A small sound classifier, trained from scratch.
Model: norm rmsnorm, activation geglu, layers 6.
Training: cautious_adamw at rate 0.0011, 4500 steps, batches of 512, held-out accuracy 99%.
Rows from block 2 of a small sound classifier, named by matrix and row number. Rows with one number belong to one neuron. Each number is 128 + 24 x the weight over its row's rms, rounded and kept within 0 to 255. All counts start at 0. Numbers have three digits each.
After each neuron's rows are labels from the 100 clips, of 14848, where the neuron reaches its largest size: "strongest on" is what is common among them; "loudest" is the band of the loudest frequency at the time of the peak. Only what is clearly more common there than usual is listed. The data: read English sentences (LibriTTS-R).
# gate: MLP gate (model.blocks.2.mlp.gate.weight, 416x160), inputs 0-159
# fc1: MLP up (model.blocks.2.mlp.fc1.weight, 416x160), inputs 0-159
# fc2: MLP down (model.blocks.2.mlp.fc2.weight, 160x416, transposed), outputs 0-159

gate.392:119158093133105126178149127115139133131111143095112147113093160135138154102131129089128128123105103099131140098121134109089136140168100136063115125126142149124090108133093121100140146133145089124125093140137134072091103099167118112120132061126142085098133086177121147096134116164103106099151127115126084148067156098124094173111118112156114118091139122118155121138117135136141152105127081129131110122137114102139130111130121114111113067121113127111137111113076138136088131109088128
fc1.392:139124131120111129148168121157104130131126111170135170132120114159160114117113150115132123132125195144106126123126109133116173141122119108121147154155123128156138116160104113129100147090137174162185113150125134131141136146119146105112106080196147152149134140135120162140141095148090108117189097106140126191116161139141127155111156152171108121106145115132116154112150127124109158140123086167157110128127132169126141132115133097154128133120129148138156132147139077163213148105108135
fc2.392:081119136169154101154128162107142151140119093123146151108150153168109090186128155141099116115130126118107089118129111137110085108124126147167111154119071134150134165121120109127109104150121141123132107098114132071130132102101132122077113125124134161114156136118093089157136123121166169148106106173104126122156102175173133133099104110072117131131153118113092131109125101117105103091140143147097163116155092148149111093156132136154135145151168088126120130111143094155137152114151123
strongest on: voice: female; the word "said"
loudest: 4000 to 8000 Hz

gate.80:161096124126131117117134163106134095125130138123129128093161153110127161156139141149135122126128111114145127087154119127111069146127145155130049149120167111139160108114121186101163112141104148123124168130097137118104169077127128156153129113117109131097139150119138145126138124144117154129110170174112118132127090122125049169121171132108112141146100162146124151154156080126163145115114133140109138140113072116096136126143151107111139151158128150143174126113136112107089172120126167
fc1.80:186080148132112120137142166145141117111128176118146155072159141110156150137142127147128120125161132097146137116168121105108117150107112148134054148130163132102103108130131175125117121120134133096123125113100153117120152077142134147141095072112092145087121160105108146147148099117131103115119153160158125110127140098121119170092158114189130115099105123153136161138131087140148144159133148133100141157118108140121142137116156125107100181165110127112183127130113107137114160092127141
fc2.80:136164091102117132146111157150135137156095142107140103140135126116149158095174108131143118108127117124157123150124126145130200106128118137101133120116142085152169136140108120144117130098123124131168136176113095134125146172146133143154136144108142094168159108135149121098112140132111114106153144119145152143107137090136089127141135137138082167145145115119126107132128130087134136142104100108202102138133172123121122140098161074085137057104117149135148089188184133101128114134139121
strongest on: voice: male
loudest: 250 to 500 Hz

gate.60:111132107116126125163127075140129136126121131094104138122096121147116108164141136103154148156154087107103091135105121132130138095136140178074103125112104124119110103129158085139119081150173096074114129112152123097160092130155100080144154085123153122094139098154105138115142107173138086141126118117138127127081126115130099098124102137147123134111134102160132080114116116149107120157136120133151122102134145146134121071147133123122094114099087077146089156143135168149163106142103098
fc1.60:121090100173176112112118172130151124128142102109140148166127117132112109127155115103169142144128137135108104115148134104155136150107121120155086147114132140120124143161178112131085171113140132112144117153109173121108146147108142115142125143139115099116119137128092160100095111147121129162113126142143089125130112138164161142097110133128107143136139128125110148067115099149084113134140085160140161131193142165142112130116140152116126159150177134160161189167149092100185165131115145
fc2.60:088092132136102129131102119115109116141095134151132126143153150128150138140110117140130146161130176110117135168156100124112122102115174107170115118161090133153129125097124062117132115138140120101155105107098138123127128113106143101131151121149080151106159103114134129134133153075125117136092139081095142136136096103131128059158161080130139111131158146156128152115142139082141088180154147103113174104106074129133093155162138109131077161136156095117134128155148138143115128119124117
strongest on: voice: female
loudest: 4000 to 8000 Hz

gate.308:105108087102127094106111109135136117127134122101089095128097120132125114108145089120132100155178108104137144134142161134171117095123121112134152108144186118135124107145186188197156124109107122150134143116099132116159130133096125155129144119134134134125110152114107121089133100155163101138115176136131106082078116105114117171122168134116083128126166143100112115137162096193131121110137150129112125126112126139131141130136150143126200154153131123153130173142144129090144137135101115
fc1.308:116136167150133134136118127092163214126143142194119115137126131133140120106070151131121128122145110113159117160141147156099152103152125169104139149122096138147112156156140127129140070136103144121108120137166078131147131134157142124120113111088121119126155138127116132156165153087162131160129079146089130150118134146118167106131156093135171124147135175129135096145148157132132101137118119098148102150092171106155141144164137165154153073116113138152119119128119114140118128165164118
fc2.308:068110133187148122176129115111159112119127102124125121114139117099121105157106107109129136163084118113116098110144122142096090145113103131133118112109082158121116117110104087075094120153140119074118091135152132092067131121148133114081138126121114134119146128145098123129123115116144137123120107116087132104137113172130126086090107116067142109120136106133089124097119109100098134090158102132093152126147092100161117121142109165134090109154136111171120082103089124118119144137103138
strongest on: voice: female
loudest: 250 to 500 Hz

gate.213:143114110132057135134146121130134151111125133061141152086137146134110141083111138117089156142096119152144082126153145086139109142178117142131150124114126124110132133150098129106162135046122145136093144088088173099138124093105148131117079099131098134122147129135124149111119114098130104075173134137120139138128116108124074151097102139091146133108130134126091130118122097125098112113122118155123098117134149169135151118119122101106125156128116163112132123091095108145077156097114132
fc1.213:153113159114128122121120091142098120192087092175100115177079094130154124092109105123139087102133139133130147141124133134140134076127148135089153131147142128141098159118147074141136111105116116135157161134161114133113109127157086106201173129120143161117128108146113158166114120157131105141146169089149128140114144088105179146112120128131166129136100103150152097108112108121128134126099155128145118116099109112120117134167116127124156113102149105156136146127121141145168088149161103
fc2.213:176144172161127149117115132115139109137133168167142150098102151182138144094110151165106136142158159138137132101121125170115163162150147129131155133104171132130090078114152109145152128088111135119142115123136157165179170123106166119145100124152151165115160111138144106165142155119101130143110126143159147122178185137118169149151155136131164123112076120124131118117131140150120104155104163138162159125102147130144142143155141140143088142109131117154126163125147138189121142125149109
strongest on: voice: male
loudest: 250 to 500 Hz

gate.318:116122141097158061079140121125124106149109106159121084168097101161153108145172093128140125124159141129138157107156131157139134134092112099113145103144140093088146097114147113110111155108104168125130116144142108135152144160152089126083129106083106095150165172163115132144076097133163147115140111075141118071115136141156136123105123124125140125139119132078165129118123113097123115109147159104152117112124129139117107127098096149130100120169133145155137091138137135111083100118095122
fc1.318:113145123141106097154064156147151143120167069128163136120117163104128126134104101127116084098072113126159157120087123117138129073173131102146097135139101133141127148147111155090160134143135122180094145114145134160109125110105116073175130121137156137159133121138141114116116084119109126115108132142165117110131121140124149119096141108139146111143078127109083097130124080125140081146093144137167145134110119145099128144119115114125145163102163167120128156125128081128116135082153110
fc2.318:151127159148132113065122131119133148063152125136140145141175131101147140188150141115137166121083067147113133153146175117117107130138147156147143130139124143106157161120101152084169139139120148115121141138089176145057139131155109112102108098124121142149124151125141112135165129151153128119146134143155158129143118168150160157128116099092144137152137141164125119160146134086107150102168143142128141103146149136078134130125123168115143178147125134144146085110099103102134111114116139
strongest on: voice: female
loudest: 250 to 500 Hz; 500 to 1000 Hz