{"input": "log_mel", "win_length": 512, "bias": "all", "qk_norm": false, "parallel_block": false, "loss": "cross_entropy", "init": "trunc_normal_002", "optimizer": "cautious_adamw", "max_steps": 4500, "weight_decay": 0.4}
Rows from block 2 of a small sound classifier, named by matrix and row number. Rows with one number belong to one neuron. Each number is 500 + 25 x the weight over its row's rms, rounded and kept within 0 to 999. All counts start at 0. Numbers have three digits each. After the name is the row's rms in percent of the matrix's.
After each neuron's rows are labels from the 100 clips, of 14848, where the neuron reaches its largest size: "strongest on" is what is common among them; "loudest band" is the band of the loudest frequency at the time of the peak. Only what is clearly more common there than usual is listed. The data: read English sentences (LibriTTS-R).
# gate: MLP gate (model.blocks.2.mlp.gate.weight, 416x160), inputs 0-159
# fc1: MLP up (model.blocks.2.mlp.fc1.weight, 416x160), inputs 0-159
# fc2: MLP down (model.blocks.2.mlp.fc2.weight, 160x416, transposed), outputs 0-159

gate.375 116:468498478514544499478497475501472472503462467470490475528498507471520484504505484452510477484542502502456548528502477523507501484504478517502463482536467478495487504478577447526475527525477497488518478483467495520484482521487507544511486538494499469511475488486496499468446513490490503491457460437515521472504469519514529454497480501467480540467494508489483515508526484537525497482507513499491500458493516513505471486431490503444467499520495477487498538507541494469493471454491508
fc1.375 124:536512510488432474484493512510499480534473499517529520492518539498506492458506513499456444519493517533504489488470515491500514543508493484476497488493477508517512529552469506489542515445515479541473507529488505511502464520499468479493539501488566531561496500528523504520511471490480462499496494513534516502490532455502495509463534510492500469510466453472511456537517459494479445505459513527551479544480519512506532513496514502518513496460475516497502504516494471538480500503539478
fc2.375 122:460503492525503530546548514473484502506513479484506512507525507489513484511479500467507523541489522528510461521499479494543479521501467557487496515503466486537515482501496499468478527523538467484485509514505525456467527504551465523483536557530536476525558556497471508480513543529546490518506509499497480507461512516510519501513506458446497524505525481542471535518517489480461484496504505531489476474492465496527489501470540503510471483517473516554510470491480537497536500512469495
strongest on: voice: female
loudest band: 250 to 500 Hz

gate.101 092:457469478493548540497488503467452538475505516455499507517496527469521535512498495502524519561483487496518511521519495487503476491492475534493487500518539455513533484526539508454450484513549486505507522488477512476463523454516469526491481527505501506517495467507476491496484503543481495515525543486419501501495492498504491555517453476459501542489506516518483516482456511510497517525500546505488499499510486520493502498490484464519556524522505456461477532489524529505536479488470512
fc1.101 088:481510508526500558501492458501449509475489504456508513501491513460508529510534499489455501552487510518499486464530467501518482513541435528503487507499542482489501463510552452481467481519550482506539498502508498506513533457552478497479528518539506503505496475479467496507487485528471526525538505468451486519497519522462512542500463491467474538471496508510505524527464504526478539494517498495495521489503507449522471501487482507510484505512520468491471539469527510506477474509495555
fc2.101 086:458492448493486478494474480496503516482511467457506474493505485487482537472514480465467487474490477508479492496474543462442527455489501482501491505461477487465540528494497522533497473478460487505502481505469475494489491526495487479461482484471459530513484458480516519475500479489487494499526501479494511497516498477461459484463481492487446489485483524477515518504472512523495496463486422445506460506502556471452491501488502482434499465458501486487504518506460485469457498492488514
strongest on: voice: female
loudest band: 250 to 500 Hz

gate.341 099:516483479483439447494515499469490472531484505470466454526478489447492481494519461520514512508503481460519512516471481475485465515508510456483514460512501495490525505505533462509494484474454500516511494496495493559483452515472501496495492469458507486521499492514505470484484493508507474489487563468475469432463496483523486506482484490489521483503475530466556451472481488535481502513503487460512494516501486485530463494509467497518511485470489476493481512480513521448525455552510542
fc1.341 098:427502472493498501501500492481517512496536518520508487489519498497526522539560500489521457538499486486534501487523523521499470478459504519530473506512515514472520489526522514498450490555490513483531511549491472494475478487514496482477523508480554496479506470469489508501487479474508506516523427541491507492502499513483469484467516497481495553507466504508511499449475446437477504496519512493526552486527510468452500517461511511485508493554529478506509485503544505484475495471454519
fc2.341 103:519506549517491491450486521488549509476483449525494544479535499501549468484490550513480478496502527514510492463475496535482447510483510480489509526480481508465502471506476486431470532514527513503489454477515584501500445490496527464482515512485464507522507465483504466551501466482483493478503483491528515501492501510514514504469481535496537466497508500489472443465475479460489484500482501517478483494499517490533502505510449495534487498493468516496513500505505485543504454488529487
strongest on: voice: male
loudest band: 250 to 500 Hz

gate.373 086:503453483512463509496474465465477478525506493427512502501461509511516432495495506481496512506533486526515460501531457492514491486490522518506544532493492487492535522513542521498450473475489497495530504475543508460489477506491524504469520506497556502521502543491478486492512518497512501512531526509508487520485444508475478478538481510473480539498540484483467465489489505492520476561490530509508522475492516551502522451499466519475507517499519457495455473520533554500491478508504456
fc1.373 081:521489525513515493417486511476493495495519479558499502463525465486518507495445488535474511511555477458483520490520454510491498505480502491500489503466438514529464473487526538531511497486502504484448506505491488552530500480516516541489490476506513493464486521510488466508512527432520515463466478557462487510482478518477511486481505499508472460520485529517509542521516471491531521482486485519518496497479458485521517500469467512512467505502466483522506475491441475501492528509482475
fc2.373 080:455475495548548512485481478511495476450516473540483456501511481438505497492468448468489517525453450517447485497515514497478470476532490507528490457482491544487529504474498484478482499532505480506522497514486473498466495503501512511500522528534485520449492503510498508521464511516522449545506481489469506482519471522463522480484479486464483492486514484513451507479500509490464522448538502509478531518552476471482488492510495525492498513517520463493497469471468463464507500527494548
strongest on: voice: female
loudest band: 4000 to 8000 Hz

gate.261 070:484510495490507520534498435516520527505499506482515482504484516533472455489447510473514510472502491459472486482504532518508483537527451498531511495515489480469489490497508422518487462535448479498476456508548463526545499470486497513462498490489522503525545496519499532476511482555512560491495478476459450473491533520450508515482485476511500467489465530494483472510494518528499490546482487496480499492534493477498458492505494499549497491498521498491483456479523532491520496502531484
fc1.261 065:504471484478449487448485487519490534496467465521464499516522488536508476508512473489495470470528486490504504504494462452467512528554481507492521442484483500501469512456523526504567536498517470515499512517489520482540485488513485490468572520488523508528526493495476481497490480495490486488488474525485499464484464484509490533471497513458500508463508460437545501492478451508495503457528515527549482509516468504472513514477466483510503498470458503518496495470511502501556523493530512
fc2.261 062:516514524464511540531501473515490487482479481520486465596500522485529531497449475477556483496509515505505475513466531526541513493503463522464502510544507481497531481514515502526479522507529466503496485534464493542534513516477469508500502533534470465534536488473494466493498524487499478567504485467485487496496491543481557520540505510535514491495472491514493436456523518466492470521497525497483473518473501487491494493498499516491491476509459501535485467526523507505520519501508477
strongest on: voice: female
loudest band: 250 to 500 Hz

gate.62 078:480470560469484464549511479526514470506487474495511493511451530513481471483505507471525511480501539446494509502477511480495469489481490455501457460495509502478507496523484465513512440479473487488524505500501486524508471479464474493530484457494531498486499502560482530509491488511496516515491500466482444438470506484465472491534527540532508502451481477504507511483503505481531522546486472470491490490482487529522504444487487483492481501475494497457499546563524482538480520506489513
fc1.62 064:510497504499474462508491522483506508490511511455446483518504508554511496545483498514563497503516515520508488507506486509517565469464461520519514511457500486515491508511510504518483546496511511481545470520504491530495445507463491504531508514486505505505439444570490492459547535469549543505515474514512481482471527505507534480519518496543492498515516493465521539469495507513520504514494484490507507512466522481515503507501507509538494503509507461504503419481488477494462469542521490
fc2.62 056:506508494514529522492516496490499479551473494504536508504538541539483474545446526500443487510503495476486527483497525512535496519494490513489482495602484503491508468523519502547501508551471506497448522501464506497534539494515454545516498491496521505513534551477478518523493494500466540488493513513528482496577481494533488490466488507459456506471460495508501528522512472500528505452477499502471493494485484487484515484465518517514503491495509469526512491508457487509482524488470478
strongest on: voice: female
loudest band: 250 to 500 Hz; 500 to 1000 Hz

gate.224 119:498482514427483452474476482464515503530500475476487512516500543505478472482507511499486442489510481495493487490476496456509488482490469493478507505535522467512483506494507494517493503490503505480517498468497500486512478504458457522517528469441517513537489468511478507481486466515503516470501525489507497459478494430492476507492478532498500478498488447445508492472481463534489483522455492491514495520487519495516527459509495403514518485504497471449500543491486506525508489468541441
fc1.224 109:495467528535492509518536507475511543485492493557519540475538498499525542469494540503523517502455461504505490526484512484476494486506492529460503520482480509467517489497406460499498439476503498516485444490485513489506475487483488485532495459508490515515495479471476514523526479484527467509520463508486505510499477497522513500512500525524548446474463498558514492443481490466462523489513525505546463547502518503492489495493492525481499487451488482504493459517497492531487505498513532
fc2.224 110:485513478549504493505478518516515443514506497518505480506489500455490541518513481518469455517473521472521516469510482495473483495465512489543471483500521532485465497528502485459470512531470506477522477495535500521461532512510544498447490516482490530515509476496527516506443466476461500481499471516491497473546467547500528474471472465481487505490472519473515525481474487502495437513504504488485539521513409479514505529489466515453467518493525484499503480481504523485473504462512474
strongest on: voice: female
loudest band: 250 to 500 Hz

gate.11 087:552510502471465462524535473532516529496464529516509487475507507477492495428516498510521519433516529490502508539479514476526510494520558501449549506476526490488492493503492491523517501473500486522551510497484490489526472483468485455524479481486499503503518483512497518538528526448483446500511486496512493461471506457490508506531510471489518517533488501495481458542507514514521494523458518496511474523479501510477492512559546482547513480462507564483516510500519482515482529513524493
fc1.11 083:469526483498473489448461489503525524503466489495497479460542513456512503504567471420470510476499489481483477477524511462477490532476487491510467506510548527518504489498470504504513511494492484502552572530520480502525509511499490460512520491497560529486492528505539488535490479517502510511547470502482485488498493531515483516440528537481518524513487495489496504506531457506491500519509502516501526472514540521531508446528507522481497518511520506522526505524540478504523555511484530
fc2.11 074:540482496511486531502462480489488483487492482501432460481509468451519498473492514521510504506538523501487540489499489530486515496488482490449546495508524516492474500458501454518490517452487474496456511493479500559521475523503526487521497504544518527485485465539538471516492532502458472476479510501473467484497453481503482517533510463533500504482497534475507461509495515533530521479511541486502463515475496489443529514479444535463485465474474470496508503470474487485459494518521521
strongest on: voice: male
loudest band: 4000 to 8000 Hz

gate.281 093:476445503519476519535520478471499470531458484492511490494457488482529522502493480544479510503473535492502490480552506475466465544501513483460515465489516470475456485472465472518479494488488480519479465505477463498487513488497514477463474497520500486503566486462493491503494484531482480509500529465476457525483499494511492484504493455460518511505526521486492515462492506473497540508527549487541482507512487482525440533470474518471448495507457539504523465492480522460517483513545524
fc1.281 089:500584489497529491477490517534534490451521509552504530490497487507466513537524517457492507507474490524502516498463496522485513466524487511496483535527534567487511487507516527513498535505488506477512515531499535479512532494496473492506526503522500506476488499490492467504518461499497506483578427532543532493518509494500491527453468534534499502502472481493497507479507469513504460488493466520510502492519499531503501497520517493484515522482503487542506542519547479543510551470446464
fc2.281 087:458521483477486498479440571475501509519511524489513515510533505501559498547515531499521532515475501473514514523490515556473494521496503491525445512485477507507508497545498498464487472529546528452516465501494484498493480511515516485494491479467483503507475510523463490519510481482514514498495464552459563513518487536553494469525478480492510528518471545520523450502500504455505509501472496473506516482555517488527505517510533470512532496531494468482516481504532502529476490468467495
strongest on: voice: male
loudest band: 250 to 500 Hz

gate.48 118:490480465485530496505470496476510505498526511485455451531497489500523522528503472490506464523530511494545517540484495541484472439528493490472493478502484497443515481477528490550472480524471518473506472488495457488530498496504522493444477512486461464508522469518477468485469507476505519494486491498507474453475474517489496476490478449471505497513482540467508444492458501510496470484509530452494485504457463461442502512504506510510517463491474508481467507445508523482486462523491479
fc1.48 108:534546539517513509533514511518545486528490489526556515547485543509505479506459497518497544487455529469468534441527484484511488490487522474501496486506493493484517531508457476434541576484500527483469531507526519503465517518484492494489517473505539502508544512507508546517510525510469522521488490513503485510510494512529498492519526494499497483466506460510454510522497529468553505490484458523474508518515514530519484508466472513534512498488506512525537472533479486542481508494485461
fc2.48 104:521456534534468541459491541514465505497520460531543543457525495495503518495513489509491489549492484528524540517526483492482492498498486524503492483491522494483506510482512530523520513480498526530479555515471507518461522507519491527485509499558526539490489532487530558544509516533480496497546513544529486538531481493525510505504521497477517541499486567527494556537500478513477516499503552523526483508513475495485529510472528502463535561516496486497524494502513503511507488500474508
strongest on: voice: male
loudest band: 250 to 500 Hz

gate.239 094:519446519506542497482505517511491504519459483515471466570466480512505470531505470481538484460534517508472521520515524544513489454466488476513484500514518467469493508511530455560484511538491500502523468535497490517520500541495447534493507506503499500497490493512443519493485489499499549515495438454541474476507513529508544496475516513484499499472485483483516526448503458518515508503519512509495519478494504493483428481482477519499499509536527526493485509500520515477485464459489524
fc1.239 104:487513479517531488526530488467492493474484536455515484511523493478501488508512515509538532488516461457478491517484522521476508499454486479492464498513490479474520473471536491506482443528493504484523497466475482517511508473476493540506467452493453473463467497516500520466508529481496501487480485488478515508497474522496490468537495537559481460464514500531479529467499565513532563488504458481491487475514550530519499476445514499491484473518510445499462510535504483492512476488465528
fc2.239 101:531510527478499485471429504524510490503489533545503502470479498512506493460495513532449500471485498459506529486484492495499562520510560488508502487515526513478473487495526473533503498441492539480541490487521495513550480490483539452557465474476482486464468467460523520506469468456484496500498488484510508482518526454486496479499470506530516521482427495458522469488472540502537498510465503473520533518494518527472497498533505512502502499472515481497510508503521492517480516493538496
strongest on: voice: female
loudest band: 250 to 500 Hz

gate.177 099:520536522476510441512517495472526515536449492487527508531449493534482471519477525504515460501533497466500514465499497535505516522536453519450522513509455476507472518512501486475501500523517497519478504506523517501485494474471502496493517465461509522505518518528493484500465488490508514477498450486495465475512467503558506501504491543492503477460538460448489485474461484481503448530492470504484454490485511563541486496488502469525529490501473498491484487488485517534505473473468439
fc1.177 113:486478461528492504500479476487483473480518464489485495509516513473535496514511493499480515546506481541494532477498489533464473459503508471509509498512480465458513482463555510494497494500485503496466478465486477522497487506485506474484452535509441476515482463492505523478486526504507502500447537478510513504500499514483561467518476493487462471503498511472491479514518504516504474436494498481494489480448483456484510516504505508507486513482481491508466589484498447457485492583541499
fc2.177 104:500530510524466525486528489475468550479495502518519512502551510491533523499523515527505504518496501514489554516523473507460512510527534504516520506502478487494539489483532462505486518508507526510483500516480487534458542473531527532465540498511515524488516485501542557567536487511509489510479505511485519544535509490505469511482522485469496540519514539534487520573515478490530536495520475484519498496530495439478489548457527498524504505525506519505553468480513495514476487546505516
strongest on: voice: female
loudest band: 250 to 500 Hz

gate.334 104:421510489510505537435473491497451504497481487456518479485502514521486522485500491497514498506507491529484523481491497502487544488441513520508540499484536503469531474500552478490467503502485499542520493524488495484466485494514496535522513540497511491522436477505474505486462509533485441518543513483478498503485505501485528544500467479495478521467485499504499542513456500489493495500523512489490530487491541480455477505466455503468483493521542450486483525509541531450493461480468510
fc1.334 127:530512526490464485477494545491519467482485502547472510468485485511497439475465490492483489473517505483479470510473487454493479534467536472519476495500484537486482536481469503470525479459469522481443494508486504464503438506458490487515506493475493534477445477511517490547484492483499502491465487515513494498496471478514486469504533523487527438492513459484508460450504468476517471495463519507480505475485473566509499466538490522474550519507521507509509457507490507522482499500524503
fc2.334 132:490503529546556528536551519486515502542509506546502544523501485524521517537478552493518505553521519514489496493520486561513492512526513542484510556509499518547480493533522492508523500520515466494491502512539501492515529505523513535496542514530524510502536519522472488542535533492513522498509490521496484517500536552515529520532541502509533492501532504504511516500517509528478494494529546540520492488487492498569524501513523520511486469535490517553519513504506535552504523498472488
strongest on: voice: female
loudest band: 1000 to 2000 Hz

gate.106 082:497499455518498517475489482503491515482479461541528472474514496498488512453508477517453487512512486538481488513511479486506551515542480506511536498486514488463481483500504451535501503468505510522434528558505484505537523505536492469506502513506536483499528513478484498472485500497512487512548507493506523492533493471494511493501453466518488531511481468496474515489451512531447469529467506473496434503474546505517483509488485510515430495511499558525485501482466501496440544509474500
fc1.106 063:508514529463503509512512465492496520494507517523472523537497494541490498522473497534557506478503502497510500490531478496550500495490473558468538527488519503464492498518485526439510524508520522482516479474517497447508501484517505498463492544499494485467517530538469524513535497522515496515513489502527488490506491483453486461500521498513527472550563484482518490495489476515496507529544494507554463519510524541441519512566533505484536475483504480493507530526524555482536469496522485
fc2.106 061:472513501499533450450472495540482498474484500506483500498503509474520474540525512516579429518538506505478494490501467494518480465484517513512454490505512473496496474500517460493469479539462523458554496485516487499480481479496472526515503517495500509509477474501514491565501517507516509567497501471502540454507500509508497535449499527475511501517487523526468493505512462476498446501529544512490529474495482471453474514481491491485480527509507452504550504477508489506538484491498483
strongest on: voice: female
loudest band: 4000 to 8000 Hz

gate.68 109:501481500501547511493504506455472515488464505433480503503498468485489510524528478452513528480513476510474469533495476492475503474425493542505489493514501493483476464482494493457454478515478492495482465498484521503470509495501504552501462511489455488453475502466499509489475492436502524473499465480492477503510469527523489488488449492484488538494520512509512543470442486481497522473518514508492504467469509497522463483471481471496465506524519502463498441503528506457449493490479536
fc1.68 112:489519477491537541536537458522533469501489476492480485551452500533491496518456488504551494484572506499497554469524497529511500460523502503502498496507486479505476515477568462546515544534496494480463495514514485542514515533533481530456546541527501469493554541513499520472502512551475504533493494452494510492530498498488543497513515516489483510488502506504467504489529513524528511499524514513460494516531486481504458489497469506503521476498500504520517524493524525490516512476468514
fc2.68 103:508515502499467494480467498517492465469480493502485498477490506463471477454507488509472480469486482483474547465472477494471483496468529460523500474492494500467493519474498445511508505449460533508527468464501504506518451490476539461495476484509457544496446458494532510491465448467465483485473493509528529475555465481482492475470484510494486448494463502455488478497491513505535492496482472474486522498499485492473505496538464503487482502471523477459505529478491477507472490506549542
strongest on: voice: female
loudest band: 250 to 500 Hz

gate.119 094:481511507514467476518510492441526475498473487497532496507485501478516532460487502507476479500458486499516513475510502503505468502483511467488539460471505481451506483494500493484470421445477524508483469471490479490488488476480523474486498463486482484542511468430516535488477448475464483505491509479484459507522464479500513519505469471473499484491487482451456489493437517500484465512490483461506456539472490464510510513478480497482487500490487542509450460500495507476512484499530462
fc1.119 078:454493529536494495491555499511482492491505466528458497500483434481495492489434504510493511517490535478451511470538512555481501524505470467480509475505479513500481472478498489446531524506462476487442531529499498534509485510522528546477496505481503495475520518503507451509482510468452487489484509488463505471497481549524499472507492491511504484448510494490451504499510519505503508494523516503451468484478496487549502519510484533505485460541467485521516446479494532531496533526498530
fc2.119 082:510487502510496508524521465498514485475496495477485511498528512456481443501502522514527506487531506544485508492446503471502499484484503521479493514512480506514511500503453491501498495490522481495496499495518499494538436471494494469522554501531529496504494472480525509494545531505510460515516543475520468521460515456495484503496550502520486453502516395540501478515544518495536494506492475527444478485477510529445491480491471507505486455484483540471504477520508502515546460531501470
strongest on: voice: male
loudest band: 250 to 500 Hz

gate.221 098:486514507505487521538536514480533499477494470507499502444521501520508520493467528482468471490484476498507479486498493475478468514480460490482467522448478491496510501479454500476485488480449495515514494523507506528501530498504497477454506475485490520529553507481477490472482450479448485501503413536483491496512486515506510521450486507480501481464455519459479489470467453503462477482499492502513467515479491514494508491485473513481527458460476521476500505496546518505461505431547532
fc1.221 089:517530496493518513512525542534512477507494481545493490469517511539490531520479503511532479480485490469488486425503505450508471513474457459478466507457485488516521534538473537495501477506510509530464509509507483484480509518515497508506509505500530530497539509535498499499519514514476502519483441548471512514501489487535455515500547550532525430477499458509489503483495500480521513456498539498499474505528455523495535487491507513481534498508513535465523525493484523540510507430506529
fc2.221 088:498485511511502484459469501493498491496527505447508475498508541500447489533533465499473504507514451523518476496487520510465461479509493521514452475479539515540531519499496581513539466532462481508511517469513505477515502521450501491467491496494514489466482517475490483453516514518500503532483536527525490506490473556473496509502494505494467505546479472519487549493517491501458477487511483515521500500480511566484513467515527512516499530500498493470460560507553485461512535483524500
strongest on: voice: male
loudest band: 250 to 500 Hz

gate.19 112:468513463497545480512503500480515474496478458474491477554486490481494521515519483490499482500494468475491519479516506549487471504484423470488507459513496438446502504483511444483488500515484530503494495526506502493483499494500494519466518496471501465510542492561508516457446477485468525466482450457477501469522494549531508480477451523491460490449510454465482504478488472501496495463514469507525467484495477512497478511484469489521491470532486504487471489493524524491486467512497521
fc1.19 118:485546478521485509500493484497553516491528455505506487497519556496503538479500478508462446494499494524543519508493502505508481474516476514490552490471494496465447517509491532501504506491497504524472517512527475503510506529496538452473525517494532492557552466465535476484473486475468475517506494501505503489475503502488552515480500474449493528470499479432494469511464487490479427506500496485520483561461494484483523535495483520517505506479491533509472484533543500493497506510540481
fc2.19 119:471449496517483543496517510516462501458528464513502491497526500464526502491524484483525531540493494561517518525520517473534518520508464512508506478505480486520526525487496483492511514486512509499473526534464497495465507501541466496469520538585518532557519525516527551518541553530497474506516539473521506518493519480517527492490552481480501518522521493544499523534544503503459496513526514513481480498525498508467512520468495499499512546517474515496518470515455506485545467516502495
strongest on: voice: female
loudest band: 250 to 500 Hz

gate.93 082:490503522487493538526526487480465518487450474480509490519468517529495423474519492517502489469463511537482508489527525476494510514509492512500541492506519463481501510529540482482491496479495525524506478497448485486511492519512483501521448553520497491539478529476478554524501501486515440484563499498461511520492515478510523467535489413476513486488490482506439548514492514476478509480495557473490460495513540515496480487494502496537516511518508470494496525497500521477487487474473505
fc1.93 089:534520506520494493471529524508494493520476540495486516481510489526506537442450495489531501502509496499543498479515492463512491495492540507448549509514538495453522529483535521480520529458510493508548539486478510498512515502502491528513549530492475526488482523505492498554464494484494479474451542488540489473449509470500493539499481496508515516468531495479554485511496473500488477491503500499519458515463464543484510500529491517456569477477513508503502496501526545521461506542524509
fc2.93 093:506506499495527485517525489497502517521541518509534526520518505534473504561510519485495469542523526514496518496503495535488492549563516479491468511489482487528474465503525497528493497555491509464512489501549544502526547502502461527503490482516525474490570504537487492509521507507516565531519475497526465503515526569519495520493516507510534513491481507485517525514512493570503498497497539532497501457481501485527507496507484466541488509535456555489511523452495507508515516479477481
strongest on: voice: female
loudest band: 250 to 500 Hz

gate.100 104:497494489475497525488472464506495468490504476480487497544456502527493489517525490468489527495535522506476531465523514498537480499489433427499491459525487459470477505526536483479503516519494494493513470528524472514506510556514459523459502539538463485525524515548485512492475476457492542504525455458490476464498523526479508507515512514485514453475510474489516541486490507471524508508498503483540504479494477523505488480488474485490494494517502560476504530528536517492459440490512523
fc1.100 105:516472495527516485517558501506479511470475531511506496486531447474530481511526514523501501522490487489476481541548504526494566545483489502527515548499472465511521478518492451538453460480500543486525504488458515515494502476519512532555454449464470467462492501491480511496519520501535495494518479502515500511509526501524480465500478510564465499505521497529523547462525523506516526506513491495464501487502538506534480480466502505507499526534514472497486501489510471505535527546471498
fc2.100 104:493497500461451484480481479501487491531438487487505508441482475493497455440507496500442475469498512463509445491483480475490480484465498459503478465483495520512470476493474497480475504469478485509493480472500519453517464492480528479481490471472451492442444496465499498479456455467492480488507512481477511481490469426491471480461479513459462502481477506481483498478492505485490489511455454490461510500512491489520493498497455498486467503483509467484501483500494498470471502485499495
strongest on: voice: female
loudest band: 250 to 500 Hz